From a checkpoint of a small image captioner: encoder activation hardswish, decoder layers 6.
Rows from block 5 of the image encoder of a small image captioner, named by matrix and row number. Rows with one number belong to one channel. Each number is 128 + 24 x the weight over its row's rms, rounded and kept within 0 to 255. All counts start at 0. Numbers have three digits each. After the name is the row's rms in percent of the matrix's.
Before each channel's rows are labels from the 100 images, of 14848, where the channel reaches its highest value: "peak at" is the part of the image that holds the peak; "top examples" is what is common among them. Only what is clearly more common there than usual is listed. The data: photos with spoken descriptions (Open Images, Localized Narratives).
# convs0: expand pointwise conv (encoder.blocks.5.convs.0.weight, 240x40x1x1), inputs 0-39
# convs1: depthwise 5x5 conv, stride 2 (encoder.blocks.5.convs.1.weight, 240x1x5x5, trained with AdamW), a 5x5 kernel
# convs2: project pointwise conv (encoder.blocks.5.convs.2.weight, 64x240x1x1, transposed), outputs 0-63

peak at: centre
top examples: text has "standing"; text has "wall"; text has "holding"; text has "two"
convs0.67 110:085111101127140110139114127088127133124113139116114135125107121164136140159133143154139092151161148091148125054150101162
convs1.67 109:098111143158151108107148168165115105133154159116079112152145122101106129134
convs2.67 103:127114146126120174130128147136131168122106119146169073122170156125138159114131128113132180120166121145135119132157092162126103092132127185112124103135151164128112148114117132098119132144139066

peak at: centre
top examples: text has "standing"; text has "people"; text has "sitting"; text has "persons"
convs0.17 115:144128156123110140098093137105135117115088151150140151187111145144136161118131115122143130152141139156092147117121122053
convs1.17 105:113127172167143137149159186165138140139155149119102131127108109115112107112
convs2.17 104:113120126136145151156122148147130130151122134143093173121115131094115152150084146144098100128117124142155137122152137062139182113144123129141167120153173096065117147115130170122133141144142154

peak at: centre
top examples: text has "people"; text has "wall"; text has "standing"; text has "sitting"
convs0.123 096:112099137130154085120124140074102090100138142098121166121122147163107137147112140137134090173167126114146153107149103119
convs1.123 092:133135099119138142171139092125148180166090107125137164123101113130137102110
convs2.123 073:126103094153108166142109149124109132150109146143153156085132134102118122106150141143153162078149124127146105137169114166134133102154135168104125139151154106103149092106126105149152145107111062

peak at: top centre
top examples: text has "lights"
convs0.158 113:135131168134125116161121137119136157143097124139131123087135130149091121136098116126092128162108133131134190111052143130
convs1.158 089:110104124147143116123149148147149156153120115155171144084087157154121107098
convs2.158 092:128153106045135109129147137108097108095160114120083092135094136137101093102136132110100121110106100141117132183132135156100110103108162148134111118113138153112124098119156149142119112091143129

peak at: centre
top examples: text has "people"; text has "wall"; text has "table"; text has "sitting"
convs0.66 114:111115142133141117106061112095148148079141144103122153140101145142134150156105130153127131135129163134085121152114079155
convs1.66 111:133134148153114140152174165116146174173136122138175151108104129131123109125
convs2.66 121:148175108134104134139119150131112111154056143125169148157151175146101111124078148137117135124132092107144145135116130096179128089115127150129144124150152099115133117117144136093086153107109133

peak at: top centre; top left
top examples: text has "sky"; text has "trees"; text has "grass"
convs0.95 085:134125166163138079124136129105084105137114153126129083066106125101119111113127108122097116146166107143120111116139116089
convs1.95 102:129141176186167135141147128164120129115102143117126099088123120145114100114
convs2.95 102:103138198153143136133135100103123126115156093140134172155143136123117131151142164093150178103098144126110113157057145148124106119148124118095145151121128162111148147130091130137141107139150140

peak at: centre
top examples: text has "man"
convs0.185 131:142143121127121111174096099087118120102085069125110144125132174137127177141097122112102131119157128121126130156124115162
convs1.185 104:132133134127132122143164162145119153182188152122122159162144111106111120130
convs2.185 137:138114161126145127142118155134140111146122113124188120115148159115109107174107135141094087104151126152185121151137126173133119143145179134089146126131112089121139155163163106137128152094163132

peak at: middle left
top examples: text has "grass"
convs0.78 089:153116128146127105124158132109077097102114169128106088134150117108129139113097118130127129135145139121120124071080069129
convs1.78 100:117082128146124116107155142107121129154163120122136178183133108101159140124
convs2.78 079:133150115142136161117114105137131090144109113183097101125147099136116113193122124124145094095152089146144131130163148071131145126149165125107138119151129117155117108114129102151099109177102151

peak at: top centre
top examples: text has "people"
convs0.169 095:092136132147122117145119110112140137076093117102133178134094111146124184158164114155136125165136147130110128129145081134
convs1.169 097:117092079090106111104092105122137125126130123132152165154134149151161161139
convs2.169 109:145118157100100139097145076085147112137127089113160108140156164149114168110113136128106125120110135161143103155106127132140084111092137135123161124163136103131123144142109170134181141114086102

peak at: centre
top examples: text has "standing"; text has "people"
convs0.162 075:137109124139132128112101148107134114093112118111104181104109181142133123162077116113115111151155144131107133158125070146
convs1.162 101:124148158111114148157104085124142145066106134141104093134143120090133146126
convs2.162 086:143154122127132110141098105144113139159090138110138137104134116113077117110120107150150134099134053108144127087142123171145113129073128177141116156138189119114104116128133137143105138130105152

peak at: centre
top examples: text has "people"; text has "table"
convs0.118 076:100118118110148127074060144123140130100103117116100156139125158134134141153115118160097145131119132130096084153128089149
convs1.118 104:120103128142132117086120142141106073106147139090079111143152113104124154146
convs2.118 091:128184129132117153133094090148149164119115166133144142109170118136119126120154144102157125134160063117159153145151121100137112114149123149094156097129132148145091129125099109124094121095079143

peak at: top centre
top examples: text has "sitting"; text has "wall"; text has "table"
convs0.175 086:112089157112121107141108135113143103087126124102149111137125132125155166124120148155127146103126145114068118164129099192
convs1.175 096:122101124122110104110097065091130119102097105135135141143140141156153164146
convs2.175 080:155165128155110079099127144108150122143136121137111095170158121150145137135173131151120128098124121169081113143117095126157106131117165134144136126138101134133080084109160146195128126119121144

peak at: centre
top examples: text has "standing"; text has "wall"; text has "people"
convs0.141 095:107096100122122097125110147089121079107118127101116166131114143150096123134106139184120111119133137081131106117119108180
convs1.141 094:133149168112095152158152090107149163118086126119127087100146124115108133134
convs2.141 089:145121110137140159095096157151104127092083115134169132127162116133106111098167157148142163117119068115076108117122119156133123085166116157127120127149132167129097115118125160144110135100112116

peak at: top left; top centre
top examples: text has "sky"; text has "trees"
convs0.211 124:115107126155155101109148115152074093138134156126108088099131128091111136114111095136137132146143069121128079127137137100
convs1.211 108:126108110107133118119124137130117143161182150118160197167116133131147141124
convs2.211 117:160145148132103137141162110150169130153140136155134140157128136129122139113115155158109109119150103128144145124111114101199130141122126157196127118161198143149118098107127143146097125136150161

peak at: centre
top examples: text has "standing"; text has "people"; text has "sitting"
convs0.164 084:098115139116164160130114133088116142098124117123094190124110151166122112145112128136110144127143150113111130162124058137
convs1.164 099:127108153155142120097141165149113088092145135133113078106115143145121083124
convs2.164 094:151161101134159130110079110139150172138101160131140121086143147125127086148113137113091142114144086098134132094150105152170121102113113131128147151188138140093115098133153144123143152165135127

peak at: centre
top examples: text has "standing"; text has "two"
convs0.12 098:105124142126113105203096165110110115109129101131119138105107122154148187125132138115130088169149122101114137108133142138
convs1.12 092:148150140117105158163152085096147158143085088136141124096111119124115117145
convs2.12 091:129120117103098159127109127119132113150144128157139121096084135088149127072074158172137172066133132154109109135138102156101105095119121140106125145139158094115156101124116125153119123108132113

peak at: centre
top examples: text has "people"; text has "wall"; text has "sitting"; text has "table"
convs0.105 106:132128116144123118165116129105141116129156111091125185155093187142127134091105120171101140162121159118110155120115113147
convs1.105 097:115131133134133136150170173153132168177166138122134145121091119108099109115
convs2.105 106:168133155135136121126086117130104125094125105148110110156145166125145116148128112126120135116104127098140113072148099150130120091111102140107130147124159138084101144084099145179093160106092167

peak at: centre
top examples: text has "standing"; text has "man"; text has "wearing"
convs0.143 103:134125124125140094178121104137112101125095072154114192114135169130116138150104126127119119145155149120124127174136104152
convs1.143 096:118098096115120117108111096124127142153143128127173177162124134164172148126
convs2.143 118:137124173123161106126112103145110134134162120100176088105131146115104145158144100140125068095137142138131112127148111138145102109105165167110125133121158079133091134132162142160146162103130161

peak at: top centre
top examples: text has "standing"; text has "wall"; text has "man"; text has "wearing"
convs0.22 125:123126108127112111177124088111109115137107103125132161099096170141101121108107107163184104141151150112121134111118155168
convs1.22 108:128137138126136134142155161124155162158170146128170183149149127127162143136
convs2.22 131:124119134127111172160116146136114164118115164151093093116133140098122142166094123142125098105150165158121133110101112183128092150127096110119151129137105099135169144155138140164140119098073108