python train.py --dataset="photos with spoken descriptions (Open Images, Localized Narratives)" --crop_scale_min=1 --tokenizer="word" --grad_clip=0.5
Rows from block 5 of the image encoder of a small image captioner, named by matrix and row number. Rows with one number belong to one channel. Each number is 500 + 50 x the weight over its row's rms, rounded and kept within 0 to 999. All counts start at 0. Numbers have three digits each.
After each channel's rows are labels from the 100 images, of 14848, where the channel reaches its highest value: "responds to" is what is common among them. Only what is clearly more common there than usual is listed. The data: photos with spoken descriptions (Open Images, Localized Narratives).
# convs0: expand pointwise conv (encoder.blocks.5.convs.0.weight, 240x40x1x1), inputs 0-39
# convs1: depthwise 5x5 conv, stride 2 (encoder.blocks.5.convs.1.weight, 240x1x5x5, trained with AdamW), a 5x5 kernel
# convs2: project pointwise conv (encoder.blocks.5.convs.2.weight, 64x240x1x1, transposed), outputs 0-63

convs0.98:591510498483483574496470494507523570436480475569491558528507467509562398580468497481479532419409549413421567473502440519
convs1.98:490472481515496495534480433496550519457517544524574586590564526543594597541
convs2.98:533558497533480543549527549545583583534474555486527549589480604441593552458535546545516479546431526491479455494470448554576452518545521530546397500472445478506450421460483551522387471473546571
responds to: text has "trees"; text has "sky"; text has "buildings"

convs0.183:462362507428456558472432536490554480462558495438497466545490398486460475558436547486483561519463493452435437487448431521
convs1.183:472485495475507461514551531507492535586598535475503591619559454515558550537
convs2.183:571499574429510492494460499566543553471479521466397481494454560504497484489522469578531447501517525589613459514500509504546488572583482512401510529455519487641506466418517569606557450472498480
responds to: text has "trees"; text has "sky"

convs0.153:466463518439452527434498469456386468548439466437435618493438568501431483541454469581499493509560529519497472534524413494
convs1.153:476483458488522499488411509502525522379524539543549442573574538576475550566
convs2.153:532509533563447590395487515641479500549466522564531511487539431594533480486532493522531485446498535561510490407539439505537479541556473512488517483524459513500453649509462554495516530444408588
responds to: text has "standing"; text has "people"; text has "table"

convs0.11:411513501451518488481580547490591482448549531574536493480580428473492425465491504495405429469482520530438616491466488441
convs1.11:488435472524526434423547567573443518598572549485559557548503528548503523496
convs2.11:477473501553447472472531541532470494319553419552493448443558542466386504507484519527561519538555458534439512522439508564460521505473487484541486632490447475399474472569539435509487528507519547
responds to: text has "lights"

convs0.56:501510547519568438629472467514478459537458655518454468434461511526487544497492482489452476539417486551470568479465451434
convs1.56:489497500501467487529572536489504535637617539529554585583518490503506505513
convs2.56:457501505356615487488488391547477459394512539578501565537588466497509523431490570501508478509543507509539480547511543576478501540514547506410457594534507471453587473520477535455466463523576510
responds to: text has "lights"

convs0.176:460510563472421490643479610550491486501399507548467522480522471493485569489504560476544460553482562544493536423422502478
convs1.176:482477499548552468487568574560421507590586535460463517575546512501454428485
convs2.176:499534478335539476504492505571479468480525481457436495394493481489508516427460565550396386545522485510533533497504481486444496480466572577476553441492472510399539482422431531526437477473578480
responds to: text has "lights"

convs0.226:446429514541494447502517528382441430419467473446480533461447524590467547497454510515471486566582480434499495420473422548
convs1.226:487486519526499500506557552505490525580622518475527595600477467509580511436
convs2.226:473480478564448630427506538549481495542508511454544495409495491569509560520501505458534449433503508589518429517563489577486560577525532553448509549599455514571436492503479429527443477419469399
responds to: text has "standing"; text has "wall"; text has "holding"; text has "two"

convs0.53:493530556557425418456384553503534485468515454493499497546458483498550456534501574462449545477576576483399555497401517506
convs1.53:485514529535521500572612573479468542570541500468450516418440406534501521547
convs2.53:537583479556466446542488517470490456530436446422497514470556531479506480506461552384515488500567495588563479619509430418543520480387518472504577587485519528536492505489472545429492507541382541
responds to: text has "wall"; text has "sitting"

convs0.120:427554524513503450474489534537429489487544539487450492451383504442455396474577526507476482513491445444514518491458580366
convs1.120:557530552478418536572527436393523516480449484469444478528583456464500566544
convs2.120:488425464477388535501507455542539494499508541478496508616501624412445537484601515496528498490550530563525542517444551555532461485481518548574515521475519536472509457420452543379453482452610523
responds to: text has "sky"

convs0.45:546560568523442464518521505480539537546530433504507563450494510540468496536471497534428500602433613515474626445416523511
convs1.45:488524525496426502562583549486541576561575569530524499576588507474441510540
convs2.45:498522470383417470463453511454464485518563502451444443512513611543548461483378485484462436487514454489454615535518448456446490516469507550520473519471512496332447465436566513500493478462510531
responds to: text has "lights"; text has "light"

convs0.101:442468547566455540399436471532445511513583426544444444526527605434448506551425487487457467451476428529488499482516435487
convs1.101:523485442425486518489415430474512471434460533522529547577566520540551600552
convs2.101:494533618478464533522539501455465519553505537636493555417464459529490588511528582518423520435422561536500406436501483535623485515459439429484513517522463493532535492478500498479401441472531529
responds to: text has "wall"

convs0.46:466532548512481460524481410603489576465535615584524505560516479516488458546493500508449477498404571439503570439510475572
convs1.46:487488475483491479512518475495508556608592511517557601604543474513565559537
convs2.46:438536595440516583456608472497518458490577452571450551429476510491501501482499476535423543515503398596489481461429535451590566481507506534517482563455505472533556608425499517534435444456510510
responds to: text has "lights"

convs0.9:458449407482463454422468442440447459520485506446421531490491567488513378543487495499423584473560449573505471484564481534
convs1.9:509493523525514501539572571494514560598568470546564559453431516504427412479
convs2.9:508496555545537465502503565636517436449478495522611528461505392547475490406552502525437483564451433519426480458470453497430484458473537457487622508493455546587447541452497569480499533464469475
responds to: text has "two"

convs0.14:499423484468547418439491537446474469453520460434493659485493532511461499494522525415428570490531484490457417482520424453
convs1.14:520480449447473536515471418435538563468419449565592527452471537570550463496
convs2.14:412535567503492584454528488565442551571523560484552527494476493433552415459614566503487552453530461469574529532508439521475388524469505502440564515500507501593475579527467453512518497501616441
responds to: text has "holding"

convs0.69:455513513508433471490497463454523594487502470576533498512541425592465463514488464524391462499522540490524650409468467544
convs1.69:468530500484508548506534468446509486561576419495441587610463494443535578536
convs2.69:479435503428483498462501525473464387390565472518447468407440526496458562443510479462440541471500418554527556549464480439532441528391492462552468497481550504365454504449523447514493566476482442
responds to: text has "lights"

convs0.232:382436478499471413483411514402511462503503534471497470572456425556522524492511546542509512557593529445444536431470489559
convs1.232:461543519419492513568567463399497557605541470504503549597505488470507534478
convs2.232:464485553523376502421506493529533599436447501445589471479529479512549507476495446475505622529466490549508508518496472578603577447419503478481470528540541519460573496387466527466528576515431459
responds to: text has "wall"; text has "sitting"; text has "table"

convs0.236:531568530602539458508434549527543493475496424484450512489451456425539562514605527480595510561479535526434501573467429547
convs1.236:527515382422479521475425528506519453536561522429524574565494437551545470529
convs2.236:539525616505525539466594506531466531612553516450521495466453471460487587464450447464526469388394474434419564517472514511501437478496571508511495467506461575489561448507498519503625532465444529
responds to: text has "holding"

convs0.51:474497493492518524432428508433514462434529557472503661507467572508478487530497498532456517476438504554475497556496384392
convs1.51:482508464473484500539502428491516567591458473452542625578480470457564561477
convs2.51:489554541482503569403591498534510562575562497460542464415532440518456458473555556477432584456544567399543549498521497531528458455482500585415554513492504466464461504466574534539469499513369496
responds to: text has "standing"; text has "people"; text has "sitting"; text has "holding"

convs0.85:466491493557519476441455441486541484426405485470456486559504554441465497484484461452466411452632515477605444435458493478
convs1.85:489492459503483509517485492520540547588572535505552632615526498529546560527
convs2.85:550430489517486541536496549425499498434482557496485612565436504526557542452519480442369451559581455536529412564499477557456515480554510447536466393491469507379455494476534478447509535537466467
responds to: text has "plants"