{"dataset": "photos with spoken descriptions (Open Images, Localized Narratives)", "train_examples": 203450, "crop_scale_min": 1, "encoder_arch": "efficientnet", "decoder_mlp_ratio": 6, "decoder_bias": "none", "decoder_qk_norm": false, "decoder_parallel_block": true, "final_lr_fraction": 0.1}
Rows from block 12 of the image encoder of a small image captioner, named by matrix and row number. Rows with one number belong to one channel. Each number is 200 + 20 x the weight over its row's rms, rounded and kept within 0 to 999. All counts start at 0.
After each channel's rows are labels from the 100 images, of 14848, where the channel reaches its highest value: "top examples" is what is common among them; "colour at peak" is the nearest of a few named colours to the mean colour under the peak. Only what is clearly more common there than usual is listed. The data: photos with spoken descriptions (Open Images, Localized Narratives). In brackets: how many of the 100.
# convs0: expand pointwise conv (encoder.blocks.12.convs.0.weight, 720x120x1x1), inputs 0-119
# convs1: depthwise 5x5 conv (encoder.blocks.12.convs.1.weight, 720x1x5x5, trained with AdamW), a 5x5 kernel
# convs2: project pointwise conv (encoder.blocks.12.convs.2.weight, 120x720x1x1, transposed), outputs 0-119

convs0.119,163,205,169,198,208,189,207,154,174,202,215,176,244,217,205,219,203,229,184,172,158,221,202,172,202,198,221,247,196,187,215,172,218,195,211,184,206,192,202,206,193,207,200,205,195,197,197,221,170,231,206,217,211,154,214,242,183,192,214,192,201,224,200,197,191,207,207,185,177,200,198,195,177,251,214,185,204,200,208,212,210,190,158,203,197,204,194,249,164,179,176,218,185,237,143,175,187,206,209,216,201,195,196,198,197,184,191,205,226,198,216,183,219,196,204,197,218,224,225,192
convs1.119,207,189,205,194,191,192,204,229,192,186,207,235,238,225,210,215,233,255,210,205,210,210,216,191,206
convs2.119,203,189,174,196,196,217,204,222,217,188,215,199,200,198,194,219,206,190,213,173,206,219,204,209,207,201,202,178,195,219,188,211,247,225,201,195,191,206,156,244,248,207,249,188,154,188,214,185,232,186,202,200,203,199,235,198,208,192,238,211,187,186,212,191,225,213,184,218,204,200,198,162,200,189,197,186,177,197,198,198,233,205,202,224,218,213,234,183,178,197,161,181,193,186,226,181,190,206,181,184,166,197,174,218,170,182,182,256,189,181,194,180,225,237,197,200,198,187,211,243
top examples: text has "sky" (53); text has "snow" (34)
colour at peak: grey (62)

convs0.277,196,186,199,196,195,214,170,177,186,196,172,194,179,176,198,214,176,224,214,206,171,204,218,178,239,207,227,221,206,217,179,230,194,209,240,189,200,189,171,244,178,184,214,177,193,206,205,174,193,207,202,203,200,191,205,154,180,212,180,212,217,201,189,185,167,201,175,179,217,235,176,180,199,195,164,170,213,163,195,215,188,169,180,204,197,215,200,204,221,187,188,166,210,207,148,202,204,197,197,242,217,179,219,198,222,179,194,183,230,196,239,229,212,200,201,191,238,190,197,232
convs1.277,167,202,187,219,218,160,178,185,218,212,165,152,172,194,209,199,188,177,201,203,195,194,205,194,200
convs2.277,199,231,174,184,221,186,194,201,182,230,231,196,218,206,199,224,215,212,207,221,240,243,178,196,223,219,182,165,210,209,223,223,195,189,220,200,223,201,247,201,191,233,195,200,200,195,214,168,210,230,180,203,209,207,193,201,210,218,180,213,179,197,211,197,184,202,197,226,215,209,170,162,184,211,178,190,189,207,172,182,159,205,195,169,181,169,183,183,190,172,215,240,236,184,197,222,176,195,194,234,216,171,209,193,201,193,168,180,185,180,229,180,214,188,192,223,174,179,227,229
top examples: text has "standing" (64); text has "grass" (34)
colour at peak: grey (60)

convs0.301,254,199,204,174,202,190,161,231,177,214,206,236,203,188,190,186,243,215,175,190,187,198,215,219,217,209,216,209,187,190,203,214,207,184,195,238,223,203,164,203,199,218,192,168,211,201,228,188,201,203,213,214,185,179,234,195,269,230,192,167,207,193,221,210,223,194,204,196,219,208,235,188,202,189,182,208,229,178,205,215,165,192,202,209,158,227,208,192,210,167,205,197,164,185,212,184,177,187,168,180,230,191,221,209,180,201,158,191,212,194,190,207,212,197,193,218,183,206,203,183
convs1.301,194,209,216,194,205,216,192,207,202,210,226,223,234,228,224,215,213,239,218,213,226,214,235,219,222
convs2.301,203,203,220,203,217,244,201,186,184,194,167,220,199,187,186,202,205,173,184,194,172,209,197,199,208,205,185,202,194,196,187,244,197,153,208,187,186,228,195,220,168,213,202,190,189,167,241,176,181,204,168,183,198,189,212,171,214,234,210,151,215,180,202,224,182,228,200,198,198,206,213,206,175,218,194,193,193,242,186,206,212,232,189,168,217,189,225,191,197,194,168,207,195,221,206,208,180,177,173,186,204,210,210,216,197,193,190,188,196,212,234,204,189,199,136,221,224,244,229,175
top examples: text has "sky" (68); text has "building" (40)
colour at peak: grey (66)

convs0.247,179,172,217,185,184,206,196,231,222,220,209,196,228,181,179,204,207,187,183,201,181,167,193,200,197,181,183,200,191,195,173,189,223,183,189,166,201,190,195,208,179,231,211,155,204,190,156,180,212,202,211,167,199,199,227,200,235,137,201,225,195,217,194,197,229,212,202,185,208,205,235,190,211,183,222,135,201,215,192,204,184,236,193,201,181,222,193,188,210,205,164,207,181,208,202,208,170,200,185,185,179,182,234,204,195,186,170,197,212,186,179,237,216,166,208,206,189,185,168,197
convs1.247,203,206,219,197,198,196,207,269,208,210,218,218,247,213,205,179,189,199,185,195,180,195,195,189,186
convs2.247,204,189,218,193,172,173,215,159,219,201,176,236,217,190,181,191,180,230,226,180,161,187,182,208,214,192,208,207,200,176,212,223,211,202,193,226,209,193,209,219,199,198,223,181,203,186,188,186,232,212,186,154,190,216,182,196,166,191,184,201,138,234,210,189,215,232,203,179,209,201,202,207,178,239,176,166,193,176,238,186,192,204,203,194,194,194,182,208,175,202,201,227,194,173,179,209,166,202,192,207,239,237,193,202,202,198,226,197,212,229,213,174,210,196,204,229,198,194,152,214
top examples: text has "sky" (67)
colour at peak: black (53)

convs0.300,193,220,192,202,205,210,214,204,202,187,202,183,239,220,198,217,197,176,172,194,174,197,216,236,178,196,215,206,198,169,211,189,199,209,203,176,208,180,190,192,205,205,215,149,197,197,222,188,205,199,211,186,173,204,203,211,219,184,202,223,183,226,197,213,201,190,174,196,201,203,201,222,170,218,220,194,195,238,181,188,246,163,202,263,205,198,177,221,179,225,194,183,198,216,236,221,166,219,153,223,188,206,211,234,201,204,189,221,186,161,171,216,192,193,218,147,185,209,164,206
convs1.300,202,223,248,209,201,208,223,251,208,214,196,184,186,183,206,199,185,176,179,198,178,190,185,175,186
convs2.300,196,211,224,206,178,174,207,218,228,180,171,195,207,229,213,220,190,201,211,196,235,169,226,211,203,190,205,216,218,216,178,215,212,225,200,246,206,192,225,193,193,232,210,189,219,209,230,198,220,225,237,201,171,204,180,207,195,174,194,226,179,167,207,184,214,207,177,162,188,190,183,207,168,181,190,202,210,147,185,193,210,224,171,220,171,158,209,173,213,211,206,212,198,211,169,214,174,185,164,177,225,166,198,206,193,203,196,170,189,165,188,181,206,209,194,189,164,209,213,188
top examples: text has "sky" (87); text has "trees" (58); text has "clouds" (35); text has "water" (31)
colour at peak: black (43)

convs0.503,172,208,226,203,165,208,231,206,205,193,178,179,190,193,231,172,218,208,192,205,201,208,170,221,195,204,210,195,199,215,199,221,183,203,221,159,217,178,195,228,212,192,195,166,206,170,223,213,195,206,234,214,204,197,220,219,231,194,212,191,208,209,175,147,225,217,198,192,222,199,197,214,168,174,232,214,215,233,187,176,164,187,221,247,209,161,193,205,210,188,217,198,214,210,192,233,211,178,206,202,208,214,236,236,243,188,230,214,170,187,219,202,185,198,188,202,182,182,168,197
convs1.503,220,241,247,235,228,215,186,178,176,197,205,186,180,176,180,208,209,202,194,208,213,213,203,196,204
convs2.503,177,206,204,242,177,200,190,241,217,199,211,257,225,225,188,196,217,204,210,213,192,193,176,217,176,210,179,223,211,226,244,194,203,184,165,225,202,200,191,160,221,176,196,204,261,197,210,195,193,204,215,191,156,201,175,201,193,227,174,206,194,193,202,217,188,227,190,190,212,231,220,197,197,148,175,200,196,216,184,184,190,177,188,227,167,201,208,206,222,183,210,193,202,205,185,184,171,189,193,192,192,194,210,193,206,214,214,169,220,203,158,208,174,207,220,172,233,202,198,211
top examples: text has "sky" (54)
colour at peak: black (45)

convs0.474,181,226,211,230,175,197,185,190,206,185,235,194,207,204,232,214,225,213,181,181,211,189,186,207,164,195,204,211,210,187,181,189,206,182,202,231,226,160,174,216,185,187,196,169,204,161,170,210,196,167,166,199,218,196,198,212,213,180,202,226,209,211,195,224,153,210,221,234,194,208,186,221,229,201,210,196,188,205,224,213,185,229,199,223,188,204,181,231,200,215,206,199,192,160,174,202,231,223,206,205,217,229,209,210,216,202,184,238,180,206,187,184,207,232,189,178,137,232,198,207
convs1.474,226,210,226,217,209,205,202,201,191,200,192,167,160,180,195,183,182,162,190,176,173,180,169,194,190
convs2.474,233,206,226,204,168,216,202,207,245,233,203,189,222,219,191,185,201,199,174,176,207,184,183,174,206,191,252,204,198,205,191,209,214,235,194,216,219,172,215,198,222,203,195,172,214,174,183,183,204,202,208,209,163,201,216,200,246,169,175,198,201,187,205,203,237,198,183,212,187,187,182,197,207,166,195,204,192,207,229,192,212,224,214,184,227,221,207,212,221,191,216,227,169,213,217,197,180,185,218,225,221,228,190,183,223,198,207,197,207,220,240,236,234,163,210,208,174,244,225,211
top examples: text has "sky" (64)
colour at peak: black (32)

convs0.536,229,200,216,186,198,181,215,191,194,204,199,201,221,172,202,190,210,199,195,182,197,179,233,183,213,190,215,192,177,190,214,221,155,208,224,184,188,195,194,171,181,206,175,175,175,182,201,172,203,176,176,208,195,188,155,178,221,217,201,191,227,220,221,180,181,198,193,223,205,221,195,182,176,221,237,178,219,172,215,197,183,201,196,165,200,196,215,213,189,221,189,196,186,203,239,223,177,224,191,177,224,160,216,200,180,240,214,222,213,137,220,185,212,192,236,201,191,237,227,219
convs1.536,194,197,188,171,196,176,204,216,189,168,192,204,208,206,194,215,210,216,216,210,208,217,265,215,231
convs2.536,235,187,185,180,223,170,268,193,188,237,208,217,181,180,181,218,201,210,259,177,188,200,183,222,202,192,207,215,214,249,222,193,196,215,223,193,198,186,205,181,204,189,223,165,195,196,205,203,189,215,199,194,207,207,154,196,200,213,172,209,187,187,174,215,193,196,195,220,175,214,201,218,193,220,194,176,200,167,218,185,183,188,175,214,227,186,201,219,230,215,180,196,172,154,241,179,218,182,220,206,202,197,202,213,201,215,192,211,224,192,187,216,208,208,193,228,189,222,244,193
top examples: text has "people" (49); text has "standing" (49)
colour at peak: grey (61)

convs0.437,223,186,174,196,165,179,202,189,215,187,196,206,202,204,211,216,217,237,223,186,196,235,160,230,223,219,195,159,211,206,203,218,214,174,183,150,188,174,196,170,174,217,201,188,179,176,194,194,219,213,223,211,220,195,186,222,232,164,172,187,211,194,195,207,201,202,155,208,159,193,194,224,196,223,175,200,196,172,187,179,195,188,219,219,216,175,188,233,216,188,207,210,199,208,207,177,213,209,206,204,210,193,181,166,259,173,193,202,207,227,223,168,224,187,215,220,201,187,196,206
convs1.437,178,160,209,218,200,179,185,208,207,181,193,199,233,244,208,199,192,221,204,190,183,155,205,188,187
convs2.437,231,197,185,198,178,208,185,213,215,204,202,201,232,206,204,211,175,234,134,187,180,199,206,221,221,204,216,166,201,212,196,213,187,204,194,226,232,222,222,180,204,195,191,231,186,229,228,196,199,191,240,165,180,183,210,179,203,220,183,206,191,187,202,187,178,185,167,173,183,195,238,212,219,191,172,258,185,184,213,205,219,179,202,194,193,196,232,236,201,226,200,223,208,182,197,162,194,196,159,200,181,222,232,188,176,222,210,193,208,192,224,204,189,206,238,195,208,198,197,199
top examples: text has "ground" (28)
colour at peak: pink (29)

convs0.433,200,182,221,196,161,189,202,228,206,231,199,211,186,225,210,188,202,200,199,196,227,201,218,159,200,212,209,221,193,154,247,200,184,228,197,203,191,192,162,206,196,200,215,153,216,199,191,228,193,200,214,194,167,220,231,237,215,180,212,198,180,205,151,193,200,216,220,248,195,201,198,165,202,199,205,202,188,216,209,215,175,203,191,186,216,209,215,194,195,176,210,200,204,209,232,204,206,197,229,178,182,222,264,195,187,181,204,179,202,199,234,208,213,207,167,187,172,236,179,188
convs1.433,199,195,206,195,208,186,194,221,189,195,182,227,276,201,195,191,193,223,200,187,194,205,231,202,218
convs2.433,206,209,197,185,202,176,208,173,229,227,213,219,178,199,241,222,182,209,196,220,186,216,191,204,225,207,194,146,193,237,198,198,194,132,188,206,197,157,202,184,200,205,216,240,201,198,187,211,196,191,137,214,213,195,221,181,226,221,194,193,171,213,205,185,163,180,184,207,235,166,199,238,224,171,193,197,185,202,216,201,173,196,198,196,225,185,204,177,219,179,201,194,196,207,220,178,165,179,193,196,185,205,210,224,210,200,206,181,178,172,204,206,211,216,218,193,187,179,207,174
top examples: text has "sky" (64); text has "trees" (56); text has "buildings" (52); text has "building" (35)
colour at peak: grey (65)